A small sound classifier, trained from scratch.
Model: arch gmlp, layers 12.
Rows from block 4 of a small sound classifier, named by matrix and row number. Rows with one number belong to one neuron. Each number is 128 + 24 x the weight over its row's rms, rounded and kept within 0 to 255. All counts start at 0. Numbers have three digits each.
After each neuron's rows are labels from the 100 clips, of 14848, where the neuron reaches its largest size: "responds to" is what is common among them. Only what is clearly more common there than usual is listed. The data: short read English sentences (LibriTTS-R). In brackets: how many of the 100, against the usual share in percent.
# u: gMLP up (value half) (model.blocks.4.mixer.u.weight, 640x320), inputs 0-53
# v: gMLP up (gate half) (model.blocks.4.mixer.v.weight, 640x320), inputs 0-53
# out: gMLP down (model.blocks.4.mixer.out.weight, 320x640, transposed), outputs 0-53

u.358:117119088091116154096144113153138138107107097130165174126151146122119134126162129099090114140119125134138114165141115130138141134120163145154157088098143106109142
v.358:160093180137163122148150146097113151167145121161158095119111112136170131087116109135146129087123132166118110115114130108117140122123107139087127154171105160161103
out.358:143130137138137142128135108134125140134094102140116136155112218122134112107130128134148145110124108140151123107093129121100099125124111143088104114114101138114158
responds to: voice: female (95 vs 53.7)

u.237:187153146147158119128139148118149103071124117118132168157141090102145094170118109126100116139141103114096082144126157166107089158119106125106111152145152157129149
v.237:089114134085140133111135172162102153133099090142130146127127128095152158113107103132129067092180118152151048105130168114132173123168130175101112147085119114104154
out.237:142123146151117158141134150098125149122147123116137116148114102117136097103131157147151113068112161131138144097116088096077118097089150138090127102115123125155118
responds to: voice: female (86 vs 53.7)

u.498:116144108142131164085115113119131120091157158121135158096097168161146169127164135132108118162133121106114167125147113139101138095123146117131117086109124128140105
v.498:163138113177127154118122123115144110161131159152134147126090087143117128107115117165167124134120144171149101071114104142125092124120112122129148122188137162119088
out.498:157130125117139144123129120117163135097129102118148148143177136113125091092109122111132131072097121121107141129119090171112119132143096147083152144097129106098146
responds to: voice: female (100 vs 53.7)

u.90:153164109157149110099111122154144076121120110149145139123157117089133169118165134103076133169122078094143109132164132123122125144137147083157173134125176113132129
v.90:135177114128133086127162130139126158151088098167128140159118144104134141070133153122158129095158137152178086103096132113124122135121088158092143116116110172134131
out.90:103169116098166130133121117102145111098114095159136130116137119119139107140080150165123142105155110144106106132118116167116115115125067131107144119167100173117115
responds to: voice: male (95 vs 46.3)

u.243:153119145117116102136125147122081124153099176137085169137158124148149148106089155104143117106121121136111105072116141119115114160152103150145133177142156178147129
v.243:129133137103109134139159157146134170131120124136109160151111132096152156111135131098119120090132078174162117134156132136119150122138128151088135144099127124117140
out.243:073103125159118114132144162119086123165180180127163137111104132173123123123128151160137100160164148150126117126180133105135152126120136116121130148139115148157113
responds to: voice: male (100 vs 46.3)

u.25:120134082120131157131122095152130074148081128111109155099162111085072165116138110058083149174151096110157121118167181156160123151145118076150136162133156113120119
v.25:081140134119101158122150150134125155158117105149137119166109134104145182068146132135155132077122097155185105134113164115091128137117163153086115113117097137122148
out.25:185152121102152095144126082147132117164091152155119150081163133132144164161120116112098165149172079133129107148127145110139113148162109123131139154160179155126139
responds to: voice: male (98 vs 46.3)

u.406:152147126117138117072126150150133116135134172138106146126127139160089133105145076087126145142095129095125128099135135131172138150125142092127142122111165112094131
v.406:105131145103099082161167100137131137109129121150100115132129145138162151145098157124144163139104152148095124160140131143141126156138107130118117150127125144137140
out.406:140147131079162143167126110121115134118079075146117125146134145093162126144111138126120147128147110120128120103099144143140139102109058138103123101105109105101164
responds to: voice: male (90 vs 46.3)

u.120:168161098132161124123124076170132099127107150147104166098158092115126102167135152106106154141160083090135100145150121118136098127152120102134162166164106135127112
v.120:124154111077095149115131145139141143128126082146155154115173139115123135147167106114155102087139138116094135127148151140115171110123115198122134131126108086121123
out.120:164149147141141154151131147101127135156127131138135076115095104117143117117119145170148133104147136128127130073077129108095096106109105117110103122161097162173097
responds to: voice: male (100 vs 46.3)

u.460:139173159151132090171129110125146133103099137100079155157144127171154156148103161129096102112136147134129090116138134179108142144138103094112138149152146129137134
v.460:105100164113091092134155103136098156123151109137112095123119164132147136126096144136133174128089151154114139144134138126166127143130115139107130149102135115117126
out.460:121084148145120132154113150101125129158149139119157124105123127127142126137131130161125094128151168124095149166150132164118175104110139138122148139142145138170084
responds to: voice: female (100 vs 53.7)

u.171:161180117125108117107140121141114129106098113124108176135119139147078168152156146107101131162163081088174103103117123103129117122091177131153106119119129115123157
v.171:149108135137152100124162144106118120155111117160137130175105144106138148121114148135115140122100156148164102087106107125079102141156108148114090147154108154162129
out.171:097130158120165110144143130134134144117141098146115115149130135120138121098110134176125128099085113144095100111103142169132101118137108156075105178198132149123131
responds to: voice: male (83 vs 46.3)

u.91:133165100157160125126081146135125110136116172109101197124116070127088119111134136118114112138110148115144092087122142121108123128148110129165151113134142128114138
v.91:102114093138133137134135100172127121114098087111144170127149123100083148147118136092122102122106118115135115115175158118134150169172087129114152142140150098098122
out.91:123167125115169098141118128121084117123122091134155153157167113124134137123116159122096118094135138105089119100156139154141138127124146106144138132154116138127128
responds to: voice: female (99 vs 53.7)

u.232:110136129145181131130141101152106144166079101139120131123142097085128167145154134111102153114155086120136099127110134150132112130163121106106112104163115141139154
v.232:132128124142124122135174127141099145148110127120091137138109110118129172092114136131159129119114128135162129091114147091096114143122107125113113154168137129179141
out.232:156131124128161120134146114126111120109088106116098117120102118093154131179133164134098134155116115117138138128123170117149085132144157093142115136135132145166173
responds to: voice: male (100 vs 46.3)

u.385:129096109149113151147122140156173070107087131128104157123161092119092141115150076064135107135123116103120098110156143125150124170123110127140120144150126141132142
v.385:126154113104113086118174136147116123149092096166090142192140128138116182109109129130146128121127117132183110097092125121125102156144088169091094102144155172141135
out.385:135135151091144116119125106106154121139148117154135104123113184145144084122120158183166156089114125139148121133109085146127116133119071139126125118117105149106141
responds to: voice: female (91 vs 53.7)

u.12:157127142158140120102140133121097109100135146113109131123128123127101098156156125133105082122143125130102122108153137136148096129180142110130133126101180115151153
v.12:111127092113092143125099123136112145106078078182155152154154149131085154140112106068141133124147062088158078129120159147149163121181111165121121150128111059121131
out.12:176149135096144109156137100161114140170071104147128127141119155100110136140154140107125129133147095120163099106108147146112133114105117167112126121106138081073143
responds to: voice: female (100 vs 53.7)

u.236:139165123113149139136096104116119071143113160124101164126162100149102122123143087117105160134147099082103110093161126127167115181136150068135124166165119134145145
v.236:127127091086089128118130100131153137151128095116152121109138151114093137129132093078156111134132133120106148159106107133121155107133110151128183121096115083099127
out.236:113146147137122150146120132097121134151141135128164073126093161147134104148130155221140126118137149119132158159088091135104113081080123120129119087134105138117093
responds to: voice: male (100 vs 46.3)

u.142:152120151140101147104132115136095140134106167148117170121124088144107133106124107118136150107136103122175136077100131118161106162143097104139129149140158133159150
v.142:100107152092098108160150117123118156124147128137095106121145144154146113129099176125133142125079148153110147147149123139155123156153092147108127144095146148131119
out.142:116082133104087146138108155095130148128136079121106119154097130166129099134114111089130092132100178135125154128116111177085160098097102156108134119110133105108120
responds to: voice: female (100 vs 53.7)

u.167:150115121111118099118153148119111142152098149144106157154143133104150113126128143137123091121142148172176120098104165140110143162150124125121134167141161138131120
v.167:138147065132150141112124099141135134100061123165115149128166153118091198133159129086121141140145078084151111119151162164136157135153113161124156124148128097114145
out.167:192137156113128116161153140117108139174119144161105117136100155143143114106121136116164130112157109153167084085087122082068128129118085160108117129127130133092116
responds to: voice: female (100 vs 53.7)

u.362:137145099116122154142177118140104140129141148167139118190103097147125192119141140079156116153186122151196120094129134109120104122114135116149093110093155110089148
v.362:116113165116132110154157101118102163112143109118112104122135146122145118148104144148128165158115152134083133165153119135171134147144108146114110153119151125144131
out.362:139107141126133110145142109157104146133124119128118143124131173105136123138110142128114140175099138126107111159158146171148138150147117128144128140135176116135166
responds to: voice: female (99 vs 53.7)

u.338:122148108167119163091132117130152095130094156122103157174152063148115152133141125123112142144153090124125106116123128144144101129135120139110155161154169145147161
v.338:114097153088109099136156108133105164105131117132121108115142145150151120118105170140124164160095148141103127159132113133164144143146098146106127123087148120095130
out.338:106124140100166124153116087116116149144129096132144098116132156064146124156113166164088156159101138104102158188114137126178091126114144106110140120088112137135143
responds to: voice: female (99 vs 53.7)

u.209:131160108100136104101117120176117141118077111164103162144143159131115138152122158138087147138109116127135134146112167160138105115118128131129155111138143098081138
v.209:150122124149152151116127156099158150147155086146141107105136107120138136110134113138125133086125143148114126128118120121101072114121100152090106114195099139162122
out.209:132141119161142127122143117144113149126109100143129126153103208130125126114134142119142152110137112129173122090101123117108105125121135144101113106119131106124147
responds to: voice: male (96 vs 46.3)

u.84:123113127151113109128100117151103133147089133113094163135100124095091140092151116106113095125120115142164110105131125127130156129136128129155117156098152105132143
v.84:119129159114110104142152096144112158103135086127127131109135156107144156140115134159131140147098127156090139159162136137128137133169080151101134151122138129136128
out.84:114171128140134124139096123092138129128148146110130104097142116163151137129113148147158158135136141110115136181136112114153125121138100118145157120123105189143090
responds to: voice: female (100 vs 53.7)

u.381:141129108151141102140136095134129121121079115136124196142123112129123152120136109105153120123154109138136106119110148168163111187160117132150144135158175119160142
v.381:125135139123154148099165159099164164165128077174141122159135154131135139142132123141119134117137116130117143135130160133078140133132153138097120143172117151128130
out.381:142133121099151113151114108107156110098124124120117094107125124138164108168103134188113154159095140126102139147130131158131107114126070102142133099140125173094114
responds to: voice: male (96 vs 46.3)

u.402:112099123173112134062113142114145113122146119095144121126142122132102074130158066132157114143111169128114127105115125174124116123130131117149155094115127117124133
v.402:113152087107114110166106089185116102133095101142123164142162136103123143151104148116128116081193105131114099136123128131152124132148090173104164134156108114102143
out.402:112104111130086171116112139137130109094123136100158102113103130122155101129142117159108101129142166108142168143107097165151132081109148128124134096059157094143098
responds to: voice: female (100 vs 53.7)

u.294:125166135132109120160109143157120106140114153121095152165152111136119140158124132125133101147116094090170131095106157162114103111150100119163128149121141138146138
v.294:157118140134176145136136157118153175142135094128146120135105141135113140111164124122129101112124128140139124099094108111115104122121120139097114110179145142167114
out.294:203161103099172153126115087152128119136134083134164138122148180098130121123158129143143145095133113123116126148138104150105143077095139143102169094123099137072127
responds to: voice: male (94 vs 46.3); the word "and" (26 vs 10.3)

u.257:162104137136120123129134158169088125118068106126119145144151114106121122142103109070127138115111142148138122133142157138109150132138126119105130197134143101115157
v.257:089165059088116141154104121138122136092121125163132142145129153132108196109107129069189103099179092108157126129156140144107158110118122181111164094140116089131152
out.257:206092156166109141134126171109123121134144177110111153149106172174148111107111127110147090117158159123165123078097117118066130125104134146110116113098142150129138
responds to: voice: female (100 vs 53.7)

u.13:157135138173107096123140153111121116089102111103110144141163097126098142155103123083131119146159150112167115084117151155114132160118150113118108174141163092117140
v.13:163135154103141121159126136116127144180158166140154139131091143162170137115090129130136087112149142131103139078110149095118183107101119178091131133124086161152090
out.13:199143137141129157096124115149151148117126101119129113153102121110118094080132096138149127082142146132166134109114097130085121111092143138105135103100133085110139
responds to: voice: male (84 vs 46.3)

u.542:118167099132092102124130090184130078120118127118113169138186083132095148136126130065112152181169107123140106123140152105134139134160160099159132112135138124112161
v.542:115117171120100096135171102111094145116142096137113107143132167119164138113092153109151134142122114141123136163122136119153127129143119147108106153100143143152145
out.542:158112163132130123115148139117115152147119118150079106154113114162160089132114127132155130111131121148151108048101107103124101139114111136096076142113116132155122
responds to: voice: female (81 vs 53.7)

u.579:175144113156141133162135133154099107168109131174094140162123098109169138116076137124154120111153146118166107079126149121140125160140090131123121125177157151160107
v.579:109104154110118112141152128126116172109148109162121125140117136153156122134083172120117134153100149177113127157143127113157111158127101154120120148132127154127146
out.579:176152119134123109102109116157149115135137138112120070096153110139119097159151146163135168184113109113122126136120130127162103146133127090163142130105103151090109
responds to: voice: female (100 vs 53.7)

u.401:139120118113160107130125153158132154167118145128079172135131150133146144122083126133112138117124129121159094068140129104156121137138125150102079156162110165160105
v.401:132116149143145159149161142134100134147104131128134113126135084115129135096108137147108121091115142132132095071140111148098092113116136123112150173184144128162132
out.401:147075159142126109133150139098079130172155145132120137136084156132158097098108139127122107103123149154144116120108118088108129119109128153132104184166122146150118
responds to: voice: male (98 vs 46.3)

u.503:104109086130141157119161111111085109111088163110069170141135097125091138090133121130152108148138156154162121100100186129151115126141153128169134135155167132144157
v.503:140165106096127114100144108146151138117088108165122192132124114082108152163136102093103119155128081116127069137110170151120143180189120138096158121159152104110162
out.503:167151100075120148132135133171122140158131097145130141145119141092107152128180124089162119107150108144161109107122149088085154161120138158128149111088116107095136
responds to: voice: male (98 vs 46.3)