config = dict(
    train_examples=26041,
    noise_aug=0.01,
    n_mels=40,
    hop_length=160,
    spec_augment=False,
    targets=['voice'],
    grad_clip=1.0,
    lr_schedule='cosine_restarts',
    warmup_steps=240,
    weight_decay=0.1,
)
Rows from block 9 of a small sound classifier, named by matrix and row number. Rows with one number belong to one neuron. Each number is 128 + 32 x the weight over its row's rms, rounded and kept within 0 to 255. All counts start at 0. Numbers have three digits each.
After each neuron's rows are labels from the 100 clips, of 14848, where the neuron reaches its largest size: "strongest on" is what is common among them. Only what is clearly more common there than usual is listed. The data: short read English sentences (LibriTTS-R). In brackets: how many of the 100.
# u: gMLP up (value half) (model.blocks.9.mixer.u.weight, 640x320), inputs 107-213
# v: gMLP up (gate half) (model.blocks.9.mixer.v.weight, 640x320), inputs 107-213
# out: gMLP down (model.blocks.9.mixer.out.weight, 320x640, transposed), outputs 107-213

u.299:162161180182105108074109120134129081063102151119169188147139132121098110187101163098087167104107175140132064148121089095145168089137108121154088078119100149084122140115156138136139126128128087127185219096124121120154073135107073042128178072168181096100085096130141113153147135187131101109131104103163172120151146148153146
v.299:129184159167120101122131112137102126134141132069152155079068101163196135168097142109065160073115092090098144102102114136138152104110122111096115136146080177116161161101156093156123099162132141102127109123150118073107063088065137117130133126153127137106140076125186121157137144187186153141134132154146105085106113116138133
out.299:080079137137117135138140147131134129158146119107093141100111111067129110065157158186124166159089126073122126128079118148114123179160127163186143101132157112096202130129136138100076124137104098101133053139135118122099117116101136147144134144107124132199112152170091164093144171119146113128149132143074108144134157115113154
strongest on: voice: male (95)

u.369:114176134153148145122141130170157149151096082110113194091183141098095150128104105086172129111151137166059146125135118107140157114098185107155062173142086133149152082101133104162127133121136095128119092169112098147133101096166083111093184100130155164090176093097142082157162111167134127114118125161180097103120138111203132
v.369:178107107149151118098117127157157159136105157095064160074095122101177119109137109141066139065135151096142143049119079102112128164117169166158136123093127153115111115139150162126124095180086154096116113180185131113077113069087132152089139091171116144100115085165113162188139146173160130151151109063096089145072132118129171
out.369:110179131132094054104131130098090122115116190113113053150123080189139076130108136090150180129063061110172145164094154139163122136092050152030189138185101158106141132102074128138139176104134061158142114127104148064132118130135183160132113100148119092115087131136156118098078133133129145112105113117094129187196104169150155
strongest on: voice: female (81)

u.491:134168151163148153097081130118173115141130060099101150074087155093166182122140138134143136125107148122078120153147151075159116167138107073174052118079160138086183041152154074132132131123139121076131095133152140122131146184132106155082133126168154150117191090089167103118157100135100111149086131115176144121156134094185078
v.491:112168124124165121110127109164174152150140176128132133081064103126178146151172096123055155094130124090113095054129113132121189108081137154118114175172136153097129142063149140112150165164100104102128092164143128114098066077101162102161103107151099120093159095135135152183129076144121186113126186177162089130152141104150108
out.491:155110107073112092120115153104144127117115249145163080172131146144043111191131139109129105135146089157125137129122127088132153068179097111029128101101117121166086128171143133135151123121117141125156170106123086167122115163123120118116103148182142110115108151108150119157098172103136124113114102067120135133117130144077131
strongest on: voice: male (89)

u.396:168151136113165133147125098156104127125145120078126151120158104145176145080154138074149094142162189149071113166140148115148141134092153115130155106114145175142148102125093073139076084158134125154135158097132108109140137170181170075091098187118164076126095119177153132102112112101170091140102144087089112089155152161117132
v.396:137137139162143107142143108167118125175152115106128145090110108141134127155127118061095156099128126103133127122091108133148156073094101123101143161138081129114187119096119078141171093143128099129129140142171156066133061085069122105099115082173118159124148100161209147170109103206150143156179137169171116073133124146149164
out.396:089068065079102054134152162071137127123093168117124077036141150146104089135103094148123150125084088102203146107090134190060116109124146175188178120172142140081138157091139198115138112125094181159084130136124149115124127113097146200124095041125106148121108151127102110184129122168148184112138108149119134139109132127103148
strongest on: voice: female (83)

u.326:148102151143203122111072092143162099121125101107142117094090119149036125129129101106156159172127057162077100161172148113183117133099138099143083089152128211159166131169117125163128126115139094171184159163121137139164105133134084149161233108126135107104126150155144130110170177174113102169111127101080140099120180123153129
v.326:172178131194121103185108060152099176111159154063147182058129134167188164147146155138113140093140104061156126126084115096157159086068139121130157160131094132111175143071154121115149162198086079166083107120146143094132104096063113098156133082128113161100109100140156126166101107162146167167159164174124122117099151094144185
out.326:130085077071126133175120123124132100107131159151125151189147175120095090129117124105122123126188130107132137126090091143168164045141109108033151129085162152147098134124106152121146076132122182096187126151128120137128102105147157101127088171128133138130110116142135139174072091080135150142131121115133112162125120120068100
strongest on: voice: male (93)

u.276:100197150187110108136173104102090180103138145122119163075101086173176131155119119101095141035117096132090152084082125086132116096060152109129117112167092138111176095085140094109145114135098117138103129131124160138134076102060082110117151074151152152141164064112184103150131131212146131120133108152111167085138102111189128
v.276:139152133106047130167161140148114162110131126158118131110148118128163156142143161121196095088111154120138181188143125091145105136147118075141147158086126100160125082139175127121134148114154115146095104125011105149120151160146142125061116138105156114106129132031120036128136096144110129073042035158158164129118056164124075
out.276:132158154182160121097094118124136090156140113119139128123130072099148118120151141137103164154111118103148099100162083146180176156160116153024131132165106121104146142139112136135146172157113098143173140128160155114153084105105137131153170164132106116131136147164146159106147136103165132158166162130114090156183150085129157
strongest on: voice: female (97)

u.48:130123150126138131125151134036101087094091140125136165090155106114133174115100150135094130078129173177131099088085129162162190074106199124114140067151097192122112125134124116171169102151081080091164133148175164178134054082122148133123164125136148191088128141176144130161133185177130098148143124076157150134140133082153114
v.48:141153153146147094141129074131119136147192137116083150094102112083171128122172126092091139096130157109169131055109078151093200114079113137092103125157138144078120106175126117108157161163098141134116099144169167116133095056068134162142144157147098156119132123181166174110151126151133170152151157101140083127097135082170155
out.48:137130136045126161165128145139215137115125111136096135147137201026151124097140150164118094120157134137155143132130059181076159134146107112219148123102138113159121111124162164093092112114135165112107079153123115141123136080155107126116110130103159131112131140147099117139142111156108110123143126156176145117076131046100100
strongest on: voice: male (98)

u.626:138131119097119116115120105149142148070180116121171093097093150127167139102112194135180152128123145090078129154115180154125095153142138120087154160130118183130197094146136153160135141089149089088136153098134084128103121147153114139165105200096141141162122132106132104137070159132090106130097107114183073165178109149117173
v.626:152064081109155177079141152208089126117154133157162142188113101128086122110133123135150143130150199190074114092184152152119131140162170120105116116091175116140086124212114145102087116108173174150173188111129084143070127166123152102101112135129122104120109123146104114102152127111117083129116088095066161112130122136127165
out.626:108150134157120132124153138098124145137129131128153142109126159177091149100133110136158126113088149143098136166141196101104060162109144126181074132125167097135163108089136078175119142098142098145073064088094104137101160175165126175106163074104132137101103136091089096119146160178093136104083099138110168106103104197139108
strongest on: voice: female (89)

u.47:110168138133135103121157113117111132093163127121120133108223105103136166159100106159128129098133163131080138126155108131141194095097134100132084165102141138143103137104132072198095126118105137140165170091101134167133131109117095120093234123171161189085156060147155097113121076172121116147116145152089085168165086098224107
v.47:132114151144175121117083110176130099125124146111160153113110144146109141110124087074047184154144137088129113061106071171144127121127130134085058160181082159068162136078119126131159151199099158079182107150137127079090097132082099139144121084177109113098143158133183127172142125183157149127149179099117119092159188102168189
out.47:097087074123144121147119173120119113118114164154117090174124155157119050127155183063123171171127073135168097132113123121165135151152085105076152100149078167208122127188100158106111146108095071125153166133132129106152107082113146128149101124141125077146118178160181133071069175046130145120119128114117131132158122125091161
strongest on: voice: male (96)

u.551:094178124200122090154179106120081150144096128104145162076081090155166121168134111134101144055094068095091107081101120093123118117091156131119123136176135159093188082121162097111112122167084080140126102125146160154111069119095106107121164086132131160140169071109175109160130102213164109111143131130124166063152110134186146
v.551:160105135143071130151157143114143119101153092161134099156149161165124107122156155110201129136121139131152161197148130101147123129152094110120166148087123108137137110121163110092154144094132128149115149102031094120136161180151108120093123124098138126129142142060120085133115142142073127095036087115182167101115048162118074
out.551:133158154182158118087089116124134082148147109124118126135125069092156125131153147134096152146123113108141091102166064139189185147157125153030133133151096119109137147136114135129158174152112106133181149128153159124157088109108131123152164157114115116130142143163154162116149130096155121159164163131113086157188157087140157
strongest on: voice: female (97)

u.446:174156092183126116143098162171163087150136115096097147174149107054103100127168106109149116148090166153137146094104073090129138080132167126133082119090147142167111135108101116121177129175130163124127107154140116131129095165123170102166115165130110162119123081114160098145078108128108104171169160080133119107140098104133099
v.446:138172120167126117143172077149114128136137153076143149075093140139171124115144124102070167094151118109117105122081090108125143133066143106112099144168118151120167133111140084131124070195124135130136096128141120090097073095081123134112142074187084161141158055135168145138098094185181205178147114207161106097124125137156175
out.446:101112124109124076104109176061146124115112193134132082043130135128132080094104148154127160123042077087165124131081130163083113147139110154137217115177136149128215127100138186117110169114124078121130087131128154091121127112107139185156124115108115125170083217146108130094128187122133120112121140105121128189146126157067166
strongest on: voice: male (96)

u.459:103183183190178136116093135118155088093176110158092168081124146125141145109153170092111069151108126096052148148164135117170109138142211153114086091109153141146161063135116080166138137103168080105146146102104126120104113107142121174152226104130168136150152106137163132116163216111162137138095133104141155103107125086178145
v.459:062111088130164094148084100082144052117146142154066145129162139054088157178086120097126160095120088074138107077108084137127156112093117159141120152125151221120090125120129090163197141163113164131163119137188189090133071116139138150125099158168132148078170117130165141167063143093115119183145157149190105115153204109129135
out.459:157119070096129088122122112125103128148095128127134039196103159145132111189174132089118188131162037090196131124144136139089098131160078155058187131135104084121121155109131183062127184162140124176117156125129163163139142105125151132127097103092101107123095109112044140136136077120127143140122142124094111140142140166076168
strongest on: voice: male (100)

u.457:132183128122117188109119140182150095114164094120167175134099139097149191079094201121111084164158128116059164160177126101184135115159142073135091194125176156175116125148101095121108123104159103073144149161158122128148131144112114064176167164144123087092131125114177104087162178095087153170149103103119077089148125101105141
v.457:092156073114111071158137171112163107104142131145044124124110105095152101148135144140121111098173128133119107093116077139127170097135140115176154175158086169150139126104101144110163168135109136086152075163202197106134079108091108091112157141100111125136125126173144139192142097117163127161175173090120080177135178050122115
out.457:112146071088129080166130164140116106146109084151125054172209126145084109166109078058112175148067116192176126125087134135127127119081120149118145115131144180118121153104126110089132116114094154170137222145141156186151112120096168170153113059127122090019111081129151135161098039195151126138143125146139129134158118138164138
strongest on: voice: female (100)

u.206:160164170172138171156158176108164091110113087108113135123124155166137189108127129110168100129125114196086132155148118085146123066149166081123087103110122135129158040130201096152096130127147110078120120147128138153089158116137120104112094117117150144143192151138193133109136171076105121127127080122114185115121143175095079
v.206:062112164094110087151138149162123163109123131094114101102147155146121108174131075061086124169114098156161139094167125103104147131112105091144149159127140180108119119135122102172121131107079137065169109117141171130106139108139163107150132143166107144098069144182094105190149195115152122184134136140156141164126124146072154
out.206:147141092148145082081085069096143123107087161099169191073074175146142131182113108081150123108162097060084111140140137149184158044172145113087062122120067165132104138136054133165190158190131115107177156131120137108144135125142101097100144146181077158140099142135176140214097176117138151145140136073129095142107112157115139
strongest on: voice: female (90)

u.31:133165138133110181121108102152129122164190159106141137173103096131155145090172156178180163133104095167073131192151128054161123119126101044146114106048110115147171084178217114121099104108155092124165129128103134152111131180135134122065116141062223105119214133095122127076156154088116070094097113207121154126209079158127149
v.31:097118085094143105156130088133123155122093153119177111092180181153113087105080111138087099140098074087106158115158164099070113134113139121178165111109164079099124127136122125131088122174099120099090098130147090101134129189133122205153124144122133193100063128104133146135106109153117169171094177146100105107055164150062133
out.31:123111108136141111158122121098143152107087119133135225128112199145132138169136119122156106100167131099090118159134178118157101077128170094172078090110070164161075111145079097170167104141131128100095121155095139150126136171156122118123174147158123181152126144121138120164092147103111140132117127089130135081060112184113107
strongest on: voice: female (100)