config.toml
arch = "gmlp"
model = "sound classifier"
dataset = "short read English sentences (LibriTTS-R)"
train_examples = 26041
gain_aug_db = 10
noise_aug = 0.01
n_mels = 40
hop_length = 160
input = "log_mel"
spec_augment = false
win_length = 400
targets = ["voice"]
num_classes = 2
norm = "layernorm"
mlp_ratio = 4
drop_path = 0.05
subsampling = 4
layers = 12
width = 320
label_smoothing = 0.1
loss = "cross_entropy"
residual_init = "scaled_by_depth"
optimizer = "adamw"
lr = 0.00088
beta1 = 0.9
beta2 = 0.99
eps = 1e-08
grad_clip = 1.0
cautious_weight_decay = true
steps = 12000
batch_size = 256
epochs = 118.0
lr_schedule = "cosine_restarts"
final_lr_fraction = 0.1
warmup_steps = 240
weight_decay = 0.1
Rows from block 4 of a small sound classifier, named by matrix and row number. Rows with one number belong to one neuron. Each number is 500 + 25 x the weight over its row's rms, rounded and kept within 0 to 999. All counts start at 0. Numbers have three digits each.
After each neuron's rows are labels from the 100 clips, of 14848, where the neuron reaches its largest size: "strongest on" is what is common among them. Only what is clearly more common there than usual is listed. The data: short read English sentences (LibriTTS-R). In brackets: how many of the 100.
# u: gMLP up (value half) (model.blocks.4.mixer.u.weight, 640x320), inputs 216-269
# v: gMLP up (gate half) (model.blocks.4.mixer.v.weight, 640x320), inputs 216-269
# out: gMLP down (model.blocks.4.mixer.out.weight, 320x640, transposed), outputs 216-269

u.499:495516495485507467479507518520459484498484502526457468553506504504508553540523462520515465528564480448514463454505481488535530549517517512473535517507521459503492
v.499:532487475463543512494540464491523497450511546510508497502471524509515502513523496508525516507487538541487512520473536492482477480534483505525496453504526524516523
out.499:509515521491500497473483498515530484535458529514490475469507522483466529487518525500522509504487471486505500516489523467476526500495518534568500488474464516531517
strongest on: voice: female (100)

u.549:467481486531511485494458496465485516466522517515510524506489501522520537498505524477460489490512524514513470459507515497528469475543472502529502538563486480519488
v.549:512503503475519478500487508537470484487444506486486496483507542549490537503528513475495516498514454513534458487529520520524490519507523542537535473525462484552472
out.549:495515516528498487518467530544523503497521494487518446501501517483577476503496520492509511514509490474504509502508516487472513486453505525541539509501501481490534
strongest on: voice: male (99)

u.489:486496527555457500491527505439474470449484509480429473496462490484485535503507516514494483486491506480501534497456474508511514492527468489471475549514518501494505
v.489:491507481469526515476480445489527510495468505486524539480528533525504563536519500472537577513508510540519497496531524476523449496480526520478492532479516530491486
out.489:484446491530479466492513500473511501436532511493457500486525488498477536492496495478542512514519516518509500506520491450511448472476464481485499498512524481500482
strongest on: voice: female (99)

u.395:480492500551479491511510518492522494458544528493485517473462490489468538493469526490476470503482524469503498491484506509536482468497480541534466500507496433524524
v.395:483496552509484518446489472477555494498465530475512477451508508514481549527518502482492528501498479513516469546493519417492509494486520517500526508530482484552470
out.395:476460473503493473526540466475493502496496520528527481506503445483470499501495501484489523498474516494498480526509501517499526456514476426467473464460504524494485
strongest on: voice: female (92)

u.540:520473469564499500508530485491490492457526555510516515496490487486505511495470493497498464506491504522530541480468493490476488462494484471507499545459498497512452
v.540:492513527507500447444509493488526470520483522482511491480550506517513550504521498475519536522438505512577485506526484426504451472480534503492525515492534520532522
out.540:515536523470501466492493501491491467501509503505522494496539487494507487503539500463506515533494507547523493488535485526493461482476497486550552489540489499516522
strongest on: voice: male (100)

u.372:484503511508484480499464498546512448532527487490524458469529478474500507532510490465493472518490540531502490477505449532482522484475489505507485490539476463528483
v.372:515511509509526507446531517473473494479476504533505541533508501513487498507524503483520516512480483527515473526526513517505521554533494504527529493479496497510497
out.372:519550535504499468499478549556527494512503493506518447494517522448576509500509511478506513535487489487527476482517488474492520504460520521543531480489507496524539
strongest on: voice: male (92)

u.28:494456521522487442470523523505525531478503538514469479495481485499451509478455511515483463477510483464510480486479503458525476495477514515497494545497490483515504
v.28:427477467483454533542477462510512516510483452508538548486463487550514484497495516465471517442495508538437470556493525529504515521543489529487460509544498478465526
out.28:479475508501495510530476501545505497520460467499560502475499487483460486475500529439468471499473522517518510476489504553467496471484552479489480494540456501470503
strongest on: voice: male (77); the word "of" (27)

u.221:508484501509490491499506502485508485500522474516481485517522462476500534474463494497470485461491498501477509493500501490555471523525481495459454524516552457513494
v.221:495510522476483494490491479511518506537483528540483493494530487518493536493538492495524554513502520514513474518529523490497490490480485515530533498523484506512500
out.221:498535520460472459476518520509518477511487533526482488499505515498459527485522528500521493522501468512516462501514532483521491496484517507495527479488518465521489
strongest on: voice: female (91)